A small image classifier, trained from scratch: 1.54M parameters, nadamw at rate 0.0015.
Rows from block 3, named by matrix and row number. Each number is 128 + 24 x the weight over its row's rms, rounded and kept within 0 to 255. All counts start at 0. Numbers have three digits each. After the name is the row's rms in percent of the matrix's.
# conv: 3x3 conv (model.blocks.3.conv.weight, 96x48x3x3), inputs 40-47, a 3x3 kernel for each
conv.0 097:168121142137108142109111099106122125077087127124115191097084112120087132117118150151136143155109129132089116088095087124135105115157129119113080150136111129150151111129147117139148173134161151120113105128126135142174
conv.1 098:109114105081076154107076121141137123106143102102137099149148129119101083085099093130127141116117157113163179144158108174130074144098110136153152142126119125107105111107086123096109111110102108130100151158134106088100
conv.2 099:093105119080128135117131124152135164169117136138110116173152150138099126137119116104106100118096135111094138128163150135140150137071094115149177094103176096094126127123131109137124090110095119115107134154152109093122
conv.3 098:150150135145122155097111121107135165111127128100090114135157138104087088096079086104119116142098135141119147099106099131143128129131142130130111153106135132117110108086097113113125153130167120079090128140154128143170
conv.4 097:115153128138184127146161135117124143121127147140124140090114146138125135116132131079095109110105080118124090121146126156170138130164099122141128126125102115088090126119077148137125110133117112148104138144128125136119
conv.5 101:118131144136134149128134162094118117099081092116138089122125148134133143146132110161136113147158147144127133141145152165180129127182146142149125156194173147140128084089099106100088096090113138170148161193142120152136
conv.6 101:170144150141152161143117148145165121123132145070077107108118154110128157104104133105145129153143133148138145137131115102110120137096075096132157128119141112109087149167112147126112082081099112108117082107128088066083
conv.7 101:090085101086102103120136114141144100118102111075104147130140127086127096084105089129099126100098123118113126134163137122130145133136145133131138127103099131126117113176145136132090148107119125164183117132149157159141
conv.8 100:154120150138108118166153141117134146118091123126099124118107129139147151102119128124126145111092093114124154115137133163142119086128117145164131113132112095112103096107145125099156117106099109083112156130149093105133
conv.9 099:120093113122074085100099113097111150109113118121123096102105115126097113148127103152108117135108111129101094124118133135106108089095113138111115139134111140112111113116136159164147164159130121150121112147086102115128
conv.10 098:099137127098145151098107115101118138119108086147135095121122118121130137153153133152134103124176158136152165170111112165099091141133122148122082117109130137123131116098153125122115107128150117072110129118108115108109
conv.11 099:089136150157175105147104113130099117121137119118144138107099127086119156131187151101081089142130142124148174120152123118127133154123176110113143096086179087144180070084142101164155164164100124132162099114138091133143
conv.12 103:072051071072111098103095095138124121126109114104103140120131095141145137117106089073086114102090092126109105082107111128126125144135136134127105132126105143132106132135138146131139141106136132127126114104094132125129
conv.13 098:143086123114104122113126087121114146121137112116139133104140148115080081115095104130142075136131124137121155120164199115137104139125123101156123099093120151088131127121142137118170134123152105139139103125099144106109
conv.14 099:135115098150128099167128118080113139109090131133101134129143098129140126127118104120092109132106094152124093103131117141120114123141105149132122125154145106136142094115158105080113138134132114141108134157123124130122
conv.15 103:112123130119096104128108119126145141152218141162178142130115115138123137126124122119087093137093098110096093101149117108118131103089148130085074099063072088119126112111140106124144119131110104106111125127124106125144
conv.16 097:112111127108150131107133146132135129113095131132150158114144136144153126118138127121151177132134159103123119123146136149189161135122099150159166186156155143099106134134136123109097103143129103131123155140112131086103
conv.17 099:149134145145167187131143138125093140106124152124164159093104135096113138089121148129135111107128095103119107119109084147138044129135082165166133164108119144118127142149150115142087129151143137133150114125107114131089
conv.18 102:117131129135145177105135156135137119160173089119128110124114113162141120115128150131155135122116147118111136122144127092137122133070099122168177109104141080103078133140118097124135129138117128179139111163142100092117
conv.19 101:136125143160109106153138161093139154081115139068098112104121147108107114134111099142151164130148142113132136086103123121099101133133129135154157097148134112130116113146127052081107131097120148143132135139137130143131
conv.20 102:138097108145116127163136122133097068165139084158149093117111120120113121145133146137141139133146142122138151103087086125070063136121065115130118118144132113120138137112078128095087134110103147149125192138126166122110
conv.21 101:141128134107108143131100113095096102132132150140141156127154106100135154108110117135100104169129088165142098132188125125168129142114114104105085149127116146140108139161096143119114165155125064064127119121153166174126
conv.22 100:108075164107059119103074145121155132095092086133121122102110097130126119163123113090158156073054108132113124136146128129139151116132156155114119146138110120142156097118129095116106152166127119148106116136132122143143
conv.23 101:127119169175086159174134157132122046124100095108118127133111114119120122109098091099144151125128124142123138131154180098178169117137161114135141129116136121131118111153128105107127088134133100147101109150130084126112
conv.24 098:115145153133150134156144146145103091130109139123112143111085106095082112115100100148161142134133123152134131118080142109127139099104103109130144113098134127083105143159128167108146112102125111129100121127132138126120
conv.25 099:114085117091140153118162181083119146125129129123095120150172146102106113098124127095115123101150106158152093101091095113123103108109132109121098091134138122089094088102107150151126085106118117132147084122116090105132
conv.26 105:127130136138117112144116110125123128140130148155134138105122130108133139099123136151148154168161161157153117064071116104089105099118114138122134147152160139152108158130147146115119130097104134100129132124133147116109
conv.27 100:115127172082051088135111125109105118102114141102135129085097119117124143129126115109084094056048074059101152127127103169141112127139115129120109115135121112123104123119124129122100133109127153131160164157143119113114
conv.28 098:115137145109126138137097101131099066106115125108101133115106108146143129108114102089144165111139161123116157105142146109132163134149155084112106112117120123109119150114056091107085122115141110095105141123109128124136
conv.29 102:127122142107133135121104132101087089101119112104123113124139132147165155140152148106096120140109128110131139119143123116103091108109104113117115117123128130115128128132087065048093110090058103096103093092085108102106
conv.30 100:107134152110089106138119100124120146152137161124165129128136139141149140122124099144131116143109116144128146136145123123163127119118104157137136187174156162176160149119112138105097098141142111124116128132132123134119
conv.31 102:149114138179156113178158093111131127118167163113128146134160132143188141146170101122124146126135143129142134081160128092098127093096118117141128112130125146142160148133166110138126109129162140117118143132109117121108
conv.32 102:147128132141138145126147099114143114122117116090102090123110115157128142112101114120156144107142130087136123144119133157155139131136126121150125124135122098103092103132119076108131073109071099120115132133125077100082
conv.33 097:139121100114116105100136144129169152132175148184189168133112113112098096125168147148096130135108115127174131151133146131129146117129146172151125179157142148130090114100108117146143126118139102116106111094126163139139
conv.34 099:132126141122155144101131134091143146130158123126121123136111114137125148118127162115107142150114110140122098141118122140128159157134161126122130143098124126124128142094137131126168153134117141167133191189159148109122
conv.35 099:162145119155139142142105131125126089137127126123122125096084080130158130112152133126140185120136167124137152128104133115110143106139146108150139105148122090137119157157119129114081135118103125132147121115120122120111
conv.36 103:143124117156121134135115119119139119123140150140161162137127128139131136157140163112137164133113147150129167079108118098152136115141146142131150158124123134123118092100074113123084146110118104098120116131133114131114
conv.37 103:085128164110121139104117136151103064134158135093131144127125116126145143126101126096129136102106131109097120141128106121134124113101121149129084175131092117095109144095114143124101111148134149124115129113124119132142
conv.38 098:165171145139154133147153142100100079116111127127127156111129129123144149122136148099081069096091072105104063090127141115121186118135170078112138107112124103101130129124105085093119076128127131127127133134147144143129
conv.39 098:158152137098130129115105115127149101176159089150139123104133127121169138120161141129109098125120114113113126094091102108126122124136116110122122115151161122145147140116089141143097086106152107115115085090099117117108
conv.40 100:110160150147148174142152144130106055149127125137115110138100103159159155155154141103117121108137129128158142130100133135133135123129142072107130104139121166193139135158097114118112124109113125138140146151149134133115
conv.41 099:165122153149108144146121110093112070109114117118158166134108100100111112121149152120130160060105110122113097165113110104109125086107097136156131113132131127140114103127131141143095140122125101095108126124150121119126
conv.42 101:117186147130184169116120127146107130150139140135154155080124163080129162105121126127144107102141112126132106141137151136125127127099106148182136137121132152143152147119047156172126155167147117147172091122133118134139
conv.43 097:170170094190191124131135138127134101132119134131122138139147123159182150140148146144083095183156109107132111100150151146168195099122124140107127119146120069137133100121119138149117134150132082097104145103138123129119
conv.44 096:089116112092093105117116089137119111164148085167142097129115089164111070153140099145131156152185202149143168123115117123135106094120108156110076175132148159142150127082090158100116120117093168153142130158125111149099
conv.45 099:116162159120158158131144148140144131103126102073101137161125119098093127066109170103096094085108146064080135149141102107070130086109117137114127090084119120088133112111157111117143145131156081102156125118112142109119
conv.46 101:132113128110066098107092138089114106081089098128151122110111109090084097134128132130117116088092097122135130110108122122126126097117142090112109103129128099143150083092071112118095127149146117117162129125150106123128
conv.47 096:143133139141121118132132120163180172132176162077095071151196163192202129154127095143126113160162133128116129147171178136199176108114141166160128153129104116105136131176151123146179119158155130141121149117098096089064
conv.48 102:134124148169157171123114102128119114124122146104077100158105130160074128175110124123123120147151149141152116119137149109113108143144124100098108128121057140147091122123111130105116110101138158168165179178155085071084
conv.49 100:085084087108083123132124152107138104110116140106107126108147110134119093125135148108124163117086083098094125137173176167197140093118091141153138155137046123078071156102138107110151114092125125153167119128096115128099
conv.50 098:108179131102149115082076083152167154113116129090097132136170145121094130131109137099144111157156103120091080120138143101134139125101123090136131113141131153151139156104094149134126131142130145139135139105126130119143
conv.51 097:136139125166166177101114132133149126128109075082077102157167143115105123123117141117143133151138113121132125102136117089069117103132129174150139117112113116115136171140107117133122102105135123124134096089098104144127
conv.52 100:175143112158152122141177163134142127134128110136113124142122143088065124092077150138115124114116128119135136105102125083059105085104111125118130093080140099113140116097117103115128123103129121136113144162128128158136
conv.53 108:156164167086005087124103124125129128117153135117138122116131138119145140123139121153147107103129134072133156155155145151140121120120121134132115128153155102133167129135122116161167118104131128124135121152129128150124
conv.54 100:098125123114132152120145127112092124076111143096107147113106145114115162106121171138131150138094124151121116099108139114100117128124151080123160096084144141142110093120097094086120112100136118126110119142106102128114
conv.55 101:093155139129174107106126137095135121106144129089123110106113126093117096092099080120145142110160164130148116131101135125090125112115124134127131115114148135108116125126119136150144142128119155135111110158127130129093
conv.56 104:164165188152154144129155141127138110136123118121113124122132115119112114115100102104128137129133139147131136130161134114127117106093099115114120099142129133148127126137108128137106107127093127135162130139146129120119
conv.57 099:124131121121149140125118135100094116121119130107125123082139127114145144093113094109142165106122160077114129085118147115101135059084084114131126123112121142101074143168122137116152094122112090123152126147116085137092
conv.58 096:085135114107150147137146147139159130112117077123080096191162142112098097100081080166149155146157158131132157138139133134121121131150173181147133120118102088102130124112132113118134147119121143134095110097086112127120
conv.59 097:096122131106120114123163117166170121161144123127141156130094112089086115098120129142128126151148152152145134132189169082144163124153181124108139102113134144171151138151134157167130132143133092127113117109117107122119
conv.60 102:119139162138134165112103111112092116078097147105112127095086132096068145103091153103088143119082170130110163105097105091109106139134109128128137165093123144126113144109113127086160117126128171185145147147100112088078
conv.61 116:127135129100147129113157129141126109126130115142150130130165120116163113132173136093132139088115150100122147128151132118128116123114116139131123144113121156131109135136102140121131158145136112138086102123127114126132
conv.62 097:128148145092122145125135147130079107168130104142158144103103134106113108123153155145149110124163147095128134107102115141106090119130103126153135114166138132129129121131114082147137134098130097123114132083101156145139
conv.63 098:124136112160162125178145147121137158119108136162115116093117126086124112089109110149132119141119118153116101116158163123135185144140143123149111111146118132120133119110138126081150097112164078097118132096122103104123
conv.64 100:105085105098092122123136132150136112136109067145133089119100100110100111155173162134121129140111127102124140138146130115107119113093100145147185118103139115116150128133173124129142112116122090097111086133135117140159
conv.65 102:139144069141168072123125076122129122137140114098124136128114080105130094112120080157165143157148160130140125133106122108084102119105100134134141148155171126138148141110089129103123134119100121107107107107151098103127
conv.66 098:104085118124095131103129140108079087122097118134095139109093079128130124133121104106113079134136121139135116145124086107107118120130138119121106143141112105134085142107117134116143140096135170109132161109133133123162
conv.67 102:158162147141135123150142126118158103146145095151131081101106108117146126116155130120138149111127133135155127110094091115101118114107103089130144108130123110135119096116103109085125088072111137144164157124183133114150
conv.68 099:120113129119181127121145091141166128151134093116106102155088082170097092142149089112120134115181151090134126118142099148173104139150113149108110127098092147159132098150177095156130110163133181150150161110101124098103
conv.69 097:102166127104166116103141070115127092134131138160133125125144081130156125119122115121128119136116139148139123141155105144146108135104106121128079173158117150135102119146062110138109135109076086106067109151092158118092
conv.70 101:161166103132155106139152129099101123141094132148114128076104139138148124159142096154128125142155125136157139088095156114088160102118114088111125095157144098144127102109106124122107114131138090095106140119159118158141
conv.71 098:093102148110058080132138114155162144128122154105069122123157170125136141105095086163138089122134067137129102147174186128123121137115101163168097119195108101153107130099102122125125147113105181116138187137113135140118
conv.72 101:123117120129114131158130141140105123108121124106110111123124119142133134133128137146158132169156121159144138117107096106139107134138117098137127128120082140130102112060123106085141120121121116102132098102112101102126
conv.73 100:113115147168167106167171123159163155132123115112094132143120101101097107091090140172132135138118136148134146119111106057067119126109144165120096097095141143168185112108136104135155082100126105138124167140129147141130
conv.74 103:130155122136152118167158121145126119144117103140110119182148124158153114159124110131130152124117122139119125113122133115079133121117122104131164112113107114120102071076136039037125081126142084125139102084129098090128
conv.75 097:135110112127094117141168154149123101122117103162149136110124109130116102136147149128102109126101115128142132060082111080132160118111155149145143113125156120143140176124121088123130122156153066143130131135142113096141
conv.76 100:127147145118108107155135122160108066158088109128103137094069084125100098140146122136175145134173138107176140049072129116107133117103061092116115117117076119160107179150092131115143143146117095135110084095091111088098
conv.77 099:156127171130089145174136143153132136111130171092075116144167159125176171093094128089111137121120146124107103075145112107144173111102146144112125128123123083108119153139106130107137138099114123118095128101138120126145
conv.78 098:059120105073120127139117120114148142113150156120124098126164154098163169113118092107084092117102116085124157112150121108135129096117127103082081140129116125121142113135095152142114103114104129152114122113107116106081
conv.79 103:143123128136119127098116118130120136131126125100109099114120122127126141089100108132131124103117111095136139118137137152162118111161115128135125097120127095133134133095089076091057083074025121123097120133118097115096
conv.80 098:148121113190124108153125107104138117073132142110120132084076099106084117117095107091076044113065059134121097100103118132098128157145110100120137129120134151117124105164142118129153130109117103132139108156129097111097
conv.81 098:105102107124100125120141117139147121128126137106091131155115099138105110127122118124116152137133159116120128110146138151141090126129092123100117113123135114142114104112148129157124130119095145122132118115109137156110
conv.82 099:125150154114142153123144153107120141128115147144146138130132126134125141120102112102097116142133088117138141097134161148151149126138128120122105140138081111122157136131145151101084154168163143135155143123137125122110
conv.83 098:109119099108124105127137114103143127092124099101121109151104094089097103084137126106125118126142121136157128174159149112110151121134124134124128125111146114131128100117101128135130122068099151110121141099135180121145
conv.84 103:139139123100093130114136151161109116136160154104125107124121137132135129111134143125122104124118120130132140129134117136152124143136138108110065114105057158165133138141122147156139161111081166117127110109135117128151
conv.85 096:114146125121154117114156153131112123149107118154129104088091092143127115129119110147088091125098078114103088154096131189148151156130140154094090130140123120141181109102143083120111094128128109089103115098136111104138
conv.86 099:122096122145095138131123137095147152085175159121131123133161136162178145093112104141130139118157194095151163065102101118086095112097097205135118183142146082116111109132162118156159129115129077073085087097084107132088
conv.87 097:146163150153138132124106118124076056162135098145163158086035082150118116169155148125148136145120123140158129136128095135173137138144131097080105156121100141188115121136136135162116153123116146135164139129133178147148
conv.88 100:140089102130087105147115138143136118111093140140125096166113114178127122126115142136137130180180155147136130063120160097129137161158133105102127164197141130152109167146100148115127109081128114111139184142139179140125
conv.89 100:125157149083124126123144138150088111166136114120131120110094100125135129128129137156152133117109119085106112113155134129173157131107113102130155149163160134124113146127104155140122113107125123117162139181156149118129
conv.90 098:123123136164127094175151118136080123162127121169172133082103127108148136122145138151138100131110125139145130115127124106157191128134149107112121129121126148166155141113073171102093130099098107124115048091164087142189
conv.91 096:103109124135101136145100096157145126129119137111077076119158168098121162115101111099130129094120155080120170121138113108113088147174149116130153118117135116124155155130130121104112107126097134148083127133085102124112
conv.92 104:111119137116131138090100123116148139091124126044099143132142148103130152097126144132126114129112104115124099089152140084127151114131134103114128106093125106125119089119155081132128066129145062118134083124153103125149
conv.93 095:133173156149120133148128108129146151121124147117152149144170137128128120120146129175211145115128132113101127120129123113162101098109089158156112136110087134141118173142162128153144139150130115065107119145125147164156
conv.94 103:130138127141138128147128139105140137102147134109116111138144097147143103119133107157102091143144104136158136134140128150138095121112083159119092144127063120118096128098118117096138130118117158140140132154136116126101
conv.95 109:120097104140114120155138141094105027110114079129117125106115065149134129136122123123131100127124128112115116111118093132138124143134118114104082137119115125120094113123056122128133144137100075098026125116079135132082