{"image_size": 24, "crop_scale_min": 1, "norm": "batchnorm", "depths": [3, 6, 3], "max_steps": 40000, "lr_schedule": "cosine_restarts"}
Rows from block 9, named by matrix and row number. Each number is 128 + 32 x the weight over the matrix's rms, rounded and kept within 0 to 255. All counts start at 0.
# conv: 3x3 conv (model.blocks.9.conv.weight, 192x96x3x3), inputs 48-63, a 3x3 kernel for each
conv.56 [101 104  99  81 100  88  48  68  68  99 119 105 112 130 117 131 144 142 137 134 135 125 129 131 102 128 113 111 119 129 126  99  93 143 100 119  96  61  80 103  69  82 100 118 137 110 148 140 116 151 139  89 129 118 111  65  78  96  32  57 137 111 126 138  53  28 132  93  99 113  94  87  89  58  61 106  52  78 108  91 116 122 126 119 104 107  97 151 132 133 115  45  59 108  78  98  88  50  61  86 118 129  96 143 145 108 153 153 115 116 114 126 156 135 118 101  86  90  87  80  96  83  74  90  66  69 156 174 161 155 146 158 142 144 131 139 156 151 133 141 139 112 135 128]
conv.57 [119  98  83 145  99  88 149  84  69  85  92 123 107 114 105  84  84  79 135 170 149 154 175 157 125 150 155  52  95 136  62  85 105 101 108  95 124 133 127 155 144 107 125 129  92 147 133 131 158 151 137 139 133 130 114 134 142 149 173 117 162 185 118  67  64  52 152 163  73 118 133  84 164 148 140 144 154 120 174 170  74 140 154 192  62 103 167  62  76  74 111 111  96 136 136  32 127 143  92 107 102 121  96 100 114  85  80 108 109 109 136 112 111 109 138 133 120 160 156 160 158 146 130 123 108 102 118 130 155 151 160 184 118 127 125 137 168 155 147 165 162 119 143 152]
conv.58 [141 123 156 165 144 159 173 139 153 114 125 130 117 120 124 146 126 140 145 183 166 118 164 165 104 145 122 132 114 140 133 146 165 150 157 190  97 113 129  59  77  92  35  47  39 117 100 107 134 115 128 125 126 117 150 136 171 108 106 149 112 131 175 100 107 122 141 116 166 117 109 107  63  70  12  94  85  83 154 110 141 180 155 196 132 149 171 152 179 206 144 125 130 154 101 137 104  58  82 174 145 177 142 131 137 143 134 153 188 167 143 180 135 107 196 153 157 103 118 116 106 113 104  68  80  63 115 134 185  89 112 143 113 105 142 122 138 144 138 150 168 103 126 100]
conv.59 [166 163 158 157 187 176  82 169 158  74 108 146  60 108 152 118 136 160 135 127 122 119 145 139  96 141 144 119 146 190  43 144 180  76 146 169 116 154 182 119 141 170 168 184 169  74 116 151  87 117 152 127 147 164 138 135 153  92 115 160 100 127 169 102  78 106 129 103 107 144 122 127 175 148 156 179 145 110 164 142 142 116 140  94 120 134  88 116 130 110 188 141 113 170 136 118 103 110 154 140  88  81  93 102  82  67 164 157 213 197 116 198 182 106 114 145 109 130 145 185 125 123 161 117 110 153 167 161 165 107 138 163  70 121 144 132 111 123 120 154 152 104 157 149]
conv.60 [192 165 155 140 101 118  89  61  92  96  99 129 106 112 107 109 106 113 149 142 145 185 163 140 184 157 135 103 115 120  97  81  85  93  73  85 206 184 211 149 128 107 104  88  98 163 140 121 131 142 128  91 106 127 122 123 103 101 112 107  86  72  69 127  98  74 126 119  92  92 117 130 195 178 154 117 106  75  36  66 108 125 150 125 144 140 123 131 107 123 189 164  94 130 123 114  35  63  99 142 112 119 162 123 148 139 122 129 179 190 120 117 121  90  51  61 104 144 113 140  85  91 118 121 119 133  68  98 139  97 107 107 144 145 138 133 115 141 162 131 138 144 123 130]
conv.61 [126 141 156 103 101 107  79  80  93 112  90 106 104  95 104 111  92  88 134 151 123 154 158 147 175 191 180 131 130 132 135 111 138 105  96 124 171 168 154 130 135 121  88 102  86  97  78 112 133 116 132 112 106  95 112 131 131  93 108 103 124 155 132  76  73  75  80  86  97 102 117 106 111 138 138 138 153 161 133 154 138 130 133 131 172 176 164 148 156 157  84 101 102 114 121 124 154 146 131  68  99 108  85 103  86  75  80  99 135 135 130 115 126 130 103 102 122 136 124 129 156 149 158 143 139 151  97 108  85  81 108 102 118 128 124 138 146 143 170 164 167 189 197 204]
conv.62 [134 124 137 182 170 166 105  94 108 158 150 162 142 113 100 125  87  65 138 146 139 146 155 141 142 147 146 115 119 136 144 143 131 138 129  96 115 112 108 165 152 121 171 168 142 154 140 125 131 117  97 105 108  78 121 159 145 147 157 138 168 150 106 129 133 131 123 136 114  99  87  73 116 111  89 131 161 137 167 160 137 154 158 165  81  76  95 122 125 120 112 125 124 114 127  96  84  76  90 153 156 128 197 192 151 110 114  89 108 105 109 108 107 129  96  83 107 126 110 116 145 117  98 145 125  84 108 112 104 122 132 127 125 114 112 127 147 159 152 148 143 141 129 109]
conv.63 [151 125 132 127 126 131 153 144 155 160 123 144 156 125 160 131 114 140  42  71  76 105 135 150 129 143 159 139 124 153 159 124 141 179 156 174 110 111 129 155 149 159  76 120 130 147 133 136 127 131 141 137 141 147  41  89 141 100 158 176  93 141 140 181 178 140 143 120 107 111  89  66 118 151 150  97  77 112 107  82 107  80 158 166 168 199 198 122 162 158 160 159 142 116 103 107  93 104  97 118 130 158  99 104 112 139 135 148  74 104  99  66 106 107 137 143 150 126 104 115 159 134 145 141 134 141 137 128 127 126 121 134 130 127 140  66  93  93 118 149 160 126 137 144]
conv.64 [106 115 125 133 134 145 139 140 136 109 108 125 116 103 111 114 101 103 132 142 141  87  91  75  84  75  86 111 106 118 125 110 114 136 131 135  75  69  74  81  68  64  81  67  74 116 122 110 134 136 117 125 131 131 121  91  81 119 128 147 141 150 158 127 139 123  95 105  89  80  91  81 113 127 123 122 121 101 170 148 150 102  96 112  93  87  95 127 122 116 100 104  90  94 106  93 114 119  92  67  61  70  54  70  59  82  85  87  84  70  56 132 121 104 147 140 132 159 146 167 145 131 146 139 125 144 175 163 178 161 158 176 180 165 165 142 162 140  81 100  80  90  90  90]
conv.65 [142 153 138  94 106  82 122 138 120 172 180 190 120 133 146  69  84 115 111  96 111 117 119 113 146 155 149 108 123 144  53  69  77  98 106  89   1  38  71 100 126 116 146 180 141 159 160 144  88  93  99  69  88  90  62  85  74 142 133 146 195 185 193 117 138 139 132 115 124 154 128 143 101 130  79 135 170 120 131 151 134 100 129 125 119 138 122 159 187 172  95 121 120 125 115 132 145 129 140 141 165 170 125 145 150 110 119  83 134 153 142 154 169 166 135 151 133  70  55  52 105  81  62 143 141 137 169 140 158 155 142 152 152 135 160 110  98  93 118 123  96 144 155 124]
conv.66 [ 99 114  92  63  85  66 118 126 115 151 150 154 134 145 137 138 157 131  92 136 120  39 111  73  66  91  65 136 122 143 146 151 137 160 165 148  91 115 101  79 103 110 112 101 128 121 137 133 114 116 121 118 126 130 104 109 116 130 104 122 119  83 102 151 147 139 174 157 171 179 161 194  91 105  85 136 140 125 111 114 112 127 140 148 128 122 133 124 115 112  84  95 111 105 103 143 152 150 196 186 177 179 124 132 126 136 168 142 121 122 112 157 145 137 168 164 158 127 129 123 162 167 145 170 188 146 128 133 129 115 129  78  63  89  43  60  97  76  33  72  11  80  89  56]
conv.67 [150 159 149 147 143 166 116 119 150 124 102 148 133 135 149 127 143 168 150 149 125 137 142 118 135 153 139 120  98 118  95 105 108 156 153 135 113 154 140 155 167 153 134 151 152  88  77  99 126  92 126  60  50 115  97  96  87 131 118  89  71  91  81  72  47  63 140 106  87 125 130 118 110  92  93 142 149 147 174 188 186 157 149 149 139 148 142 131 142 133 125 116 147 179 173 155 153 159 141 177 150 154 150 138 136  68  81  82 161 166 174 154 178 185 131 163 150 130 134 145 127 145 149 117 132 147 102  84  93  92  97  82  99 120 113 136 123 100 125 117  99 103 116 110]
conv.68 [132 123 145 117 113 117  97 103 116 132 125 147 102  93 109  64  49  82 193 155 181 198 157 175 196 156 151 155 147 166 125 111 125 110 100 130 193 174 178 186 178 189 158 144 149 157 134 152 153 124 136 117  91 112 110 145 131  97 109  95 138 151 130 122 128 117 144 166 141 135 143 111 124 117 126 105 108  99  94 110  91  33  77  90  84 123  97  87 130 125 133 143 119 143 153 132 132 129 118 164 140 156 137 128 147 133 125 138 132 138 132 114 125 108 145 144 138 205 171 206 196 158 183 176 135 163 144 110 145 135 109 131 128 112 131 164 140 187 163 140 167 163 136 140]
conv.69 [167 173 147  87  92  83  86  95  92  80 144 136 111 174 146 138 182 160 122 136 151 132 122 113 113 108  70  97 122 123 116 123 113 104 109 100 113 121 130 130 104 106 191 158 154 156 191 191 107 141 120 162 179 153 190 161 152 181 141 140 164 132 124 172 142 153 192 150 141 135 113 112 104  92 118 100  95 136 149 150 175 114 116 119  64  68  94  95  81  67 124 114 147 167 143 167 158 141 140 177 176 163 202 177 149 138 168 151  82  66  77  77  96 113  94 100 106 101 136 140  93 140 132 136 164 136  60 102 110  70 116  94 129 143 101 180 196 192 174 158 127 152 134  94]
conv.70 [125 100 136 102  89 129 130 148 164 113 105 114  89 110 108 119 118 104 128 109 129 114  88  68 156 132 125 127 117  95 116 128 106 142 134 115 106 157 166 125 159 169 137 173 179 142 114 128 136 124 149 102 135 184  95 145 195  75 127 182  87 127 155  24 136 150 102 153 141 119 147 150  58 169 169  64 137 150  52 112 134 157  98  77 119 112 107 103  95  65  21 157 179  67 165 178  85 128 138 141 152 144 114 126 128 142 126 124 151 121  95 119 111  98  88  96  71 142 140 146 127 137 146 129 133 130 134 123 141 103 115 118 134 155 159 117 111 144 101 106 103 137 135 142]
conv.71 [182 170 190 133 132 135 122  91  93 131  96 108 120 112 111 128 110 119 153 133 143 136 129 139 143 146 153 104  72  65 117  82  92  84  82  95 136 171 150 107 157 144  89 147 112  97 100  88 122 122 114 140 132 136 112 123  99 131 153 121 130 166 128  85 101  66  80  88  61  96 120  87  86 129 106 126 161 150 142 155 162 151 194 175 167 185 172 137 173 157 116 140 113 111 120 107 109 118 108  83 107 116 103 118 112 107 116 119 163 179 164 166 125 120  80  71 104 172 168 178 143 142 162 119 128 146 171 117 155 167 127 164 162 128 153 151 129 154 132 120 145 150 151 163]
conv.72 [158 176 167 157 158 170 110 117 104 132 121 120 154 151 149 154 142 150 151 150 155 113  87 107 141 118 137 112 122 124 116 134 139 135 109 111 129 159 157 126 166 163 144 166 154 137 120 146 138 111 152 100  94 126 121 128 102  73 115 107 115 138 113  75  95  53  47  71  52 124 116 116 124 158 130 143 182 148 163 156 163  61  59  46  70  98  70  61  78  68 133 132  85  99 107  89  86  80  81 104 126 100  89  87  90 109  91 105 149 152 121 175 176 160 165 159 144 216 214 202 187 172 175 174 137 167 148 118 140 145 118 139 177 137 181 175 175 181 130 103 136 132 100 119]
conv.73 [101 113 117 135 143 139  89  96  95 127 126 125 117 124  97  99  96  84 160 175 158 132 152 133 165 165 148 126 137 144 104 134 122 102 118  91 123 122 117 124 115 114 150 144 143 162 163 165 128 129 125 111 124 110  92 119 116  83  84  68 112 130 101 124 121 125 139 138 139 100  93  96 114 113 103 143 159 151 143 143 165 185 202 185  57  44  35 150 154 153  99  95  87 120 117 110  86 101  79 189 194 157 188 202 172  64  59  33 108 120 116  84  85  68 116 116 105 108 112 128 121 119 106 148 144 122  56  83  78  91 125  94 172 181 168 166 182 184 126 147 121 150 146 126]
conv.74 [ 47  59  63 106  91  89 123  86 114  57  41  90 112 102 150 144 102 140 168 135 135 148 133 146 113 115 114  88  83  84 173 143 171 158 125 147  84 103  99 118 134 139  89  99 116  79  60  70 160 145 154 163 127 137 143 127 138  92  82 111 142 126 149 111 104 107  99 117 116 148 161 141 134 146 140 139 157 154 130 134 139 125 124 102  81  98  75 101 102  93 100 112 115  84 109 103 121 138 152  90 111 119  74  62  42 106  93 107 144 154 147 142 145 127 105  83  96 143 110 105 184 156 167 155 137 148  78  70  78 124 119 140 162 134 153 139 124  95 135 116 122  97 102 105]
conv.75 [125  72  73 141 129 114 147 128 108 115  88 108 121 119 132 132 138 131 119 116 129 136 127 133 159 156 163 182 160 166 176 151 153 198 187 184 118 106 119  75  73  94  91  92 113  96  67  74 126 128 121 171 179 162 114 110 100 129 123 112 175 166 148 163 160 151 151 145 134 140 114  94 124 133 137 123 131 161 153 158 197 140 159 165 135 151 161 131 148 157 170 182 164 146 138 130 156 111  98 158 140 140 139 138 137 124 117 111  17  46  36  36  52  47  60  65  50 175 151 155 133 112 139 165 150 176 120  81 118 130 133 154 161 166 177  93  88 110 133 123 113 178 167 160]
conv.76 [124 131 118 118 123 127 129 126 145 165 170 164 166 171 170 131 136 141 111 120 107 131 138 134 112 144 153 121 138 140 139 140 156 130 105 114 126 126 120 161 151 134 163 171 150 118 126 131 107 120 131  89  76  88 140 108  94 161 154 159 152 162 173 161  86  81 149  93  68 145 136  99 139 157 151 129 128 150 165 167 158  85  78 113  81  69 103  96  90 130 150 103  85 141 127  96 118 114  86 132 141 118 163 163 173 136 114 123  89  97 107  99 111 114 102 113 115 119 121 125 124 148 142 103 124 124 115 124 128 138 143 146 130 145 163 106 105 109 127 126 138 115 133 156]
conv.77 [ 99 116 110  98 105 103 124 114 115  94 100 106 109 132 140 174 174 189  80  83  94  73  70  83  94  80  98 105 134 117 123 129 141 131 130 157 114 134 137 110 114 103 102 117 124 171 155 153 153 159 174 160 177 184 174 159 151 128 121 138 120 128 119 122 118 134 149 134 125 116 114 121 144 147 168 101 108 117 115 125 131 144 139 142 112 133 122  53  77  68  98 104 104 162 158 154 112 108 129  91 102  83 155 154 132 152 143 141 107 107 113  78  92  69 114 119 108 114 110 123 143 138 160 158 162 177  77  93 108  73 101  98 118  92 106 104 115 109 120 123 136 102 114 131]
conv.78 [ 86  89 111  89 100 103  91 128  95 156 125 154 137 111 151 145 115 131 147 155 125 118 133 124  65 123 101 152 140 159 130 132 139 122 115 108  81 102  88  81  87  80 102  99  99  81  83  82 122 122 104  50  68  46 162 182 172 169 164 150  99 109 109 127 142 115 118 113 114 146 141 134 103 117  62  68  78  90  54   8  75 153 151 165 131 118 142 142 130 160 131 151 169 102  81 129 150 144 175 118 113 149 106 110 127 133 165 142 131 104 133  92  77 126 144 144 178 138 126 142 109  89 119  75  62  85 133 140 117  98 123 127  70 127 111 158 147 167 127 131 133  78 134 103]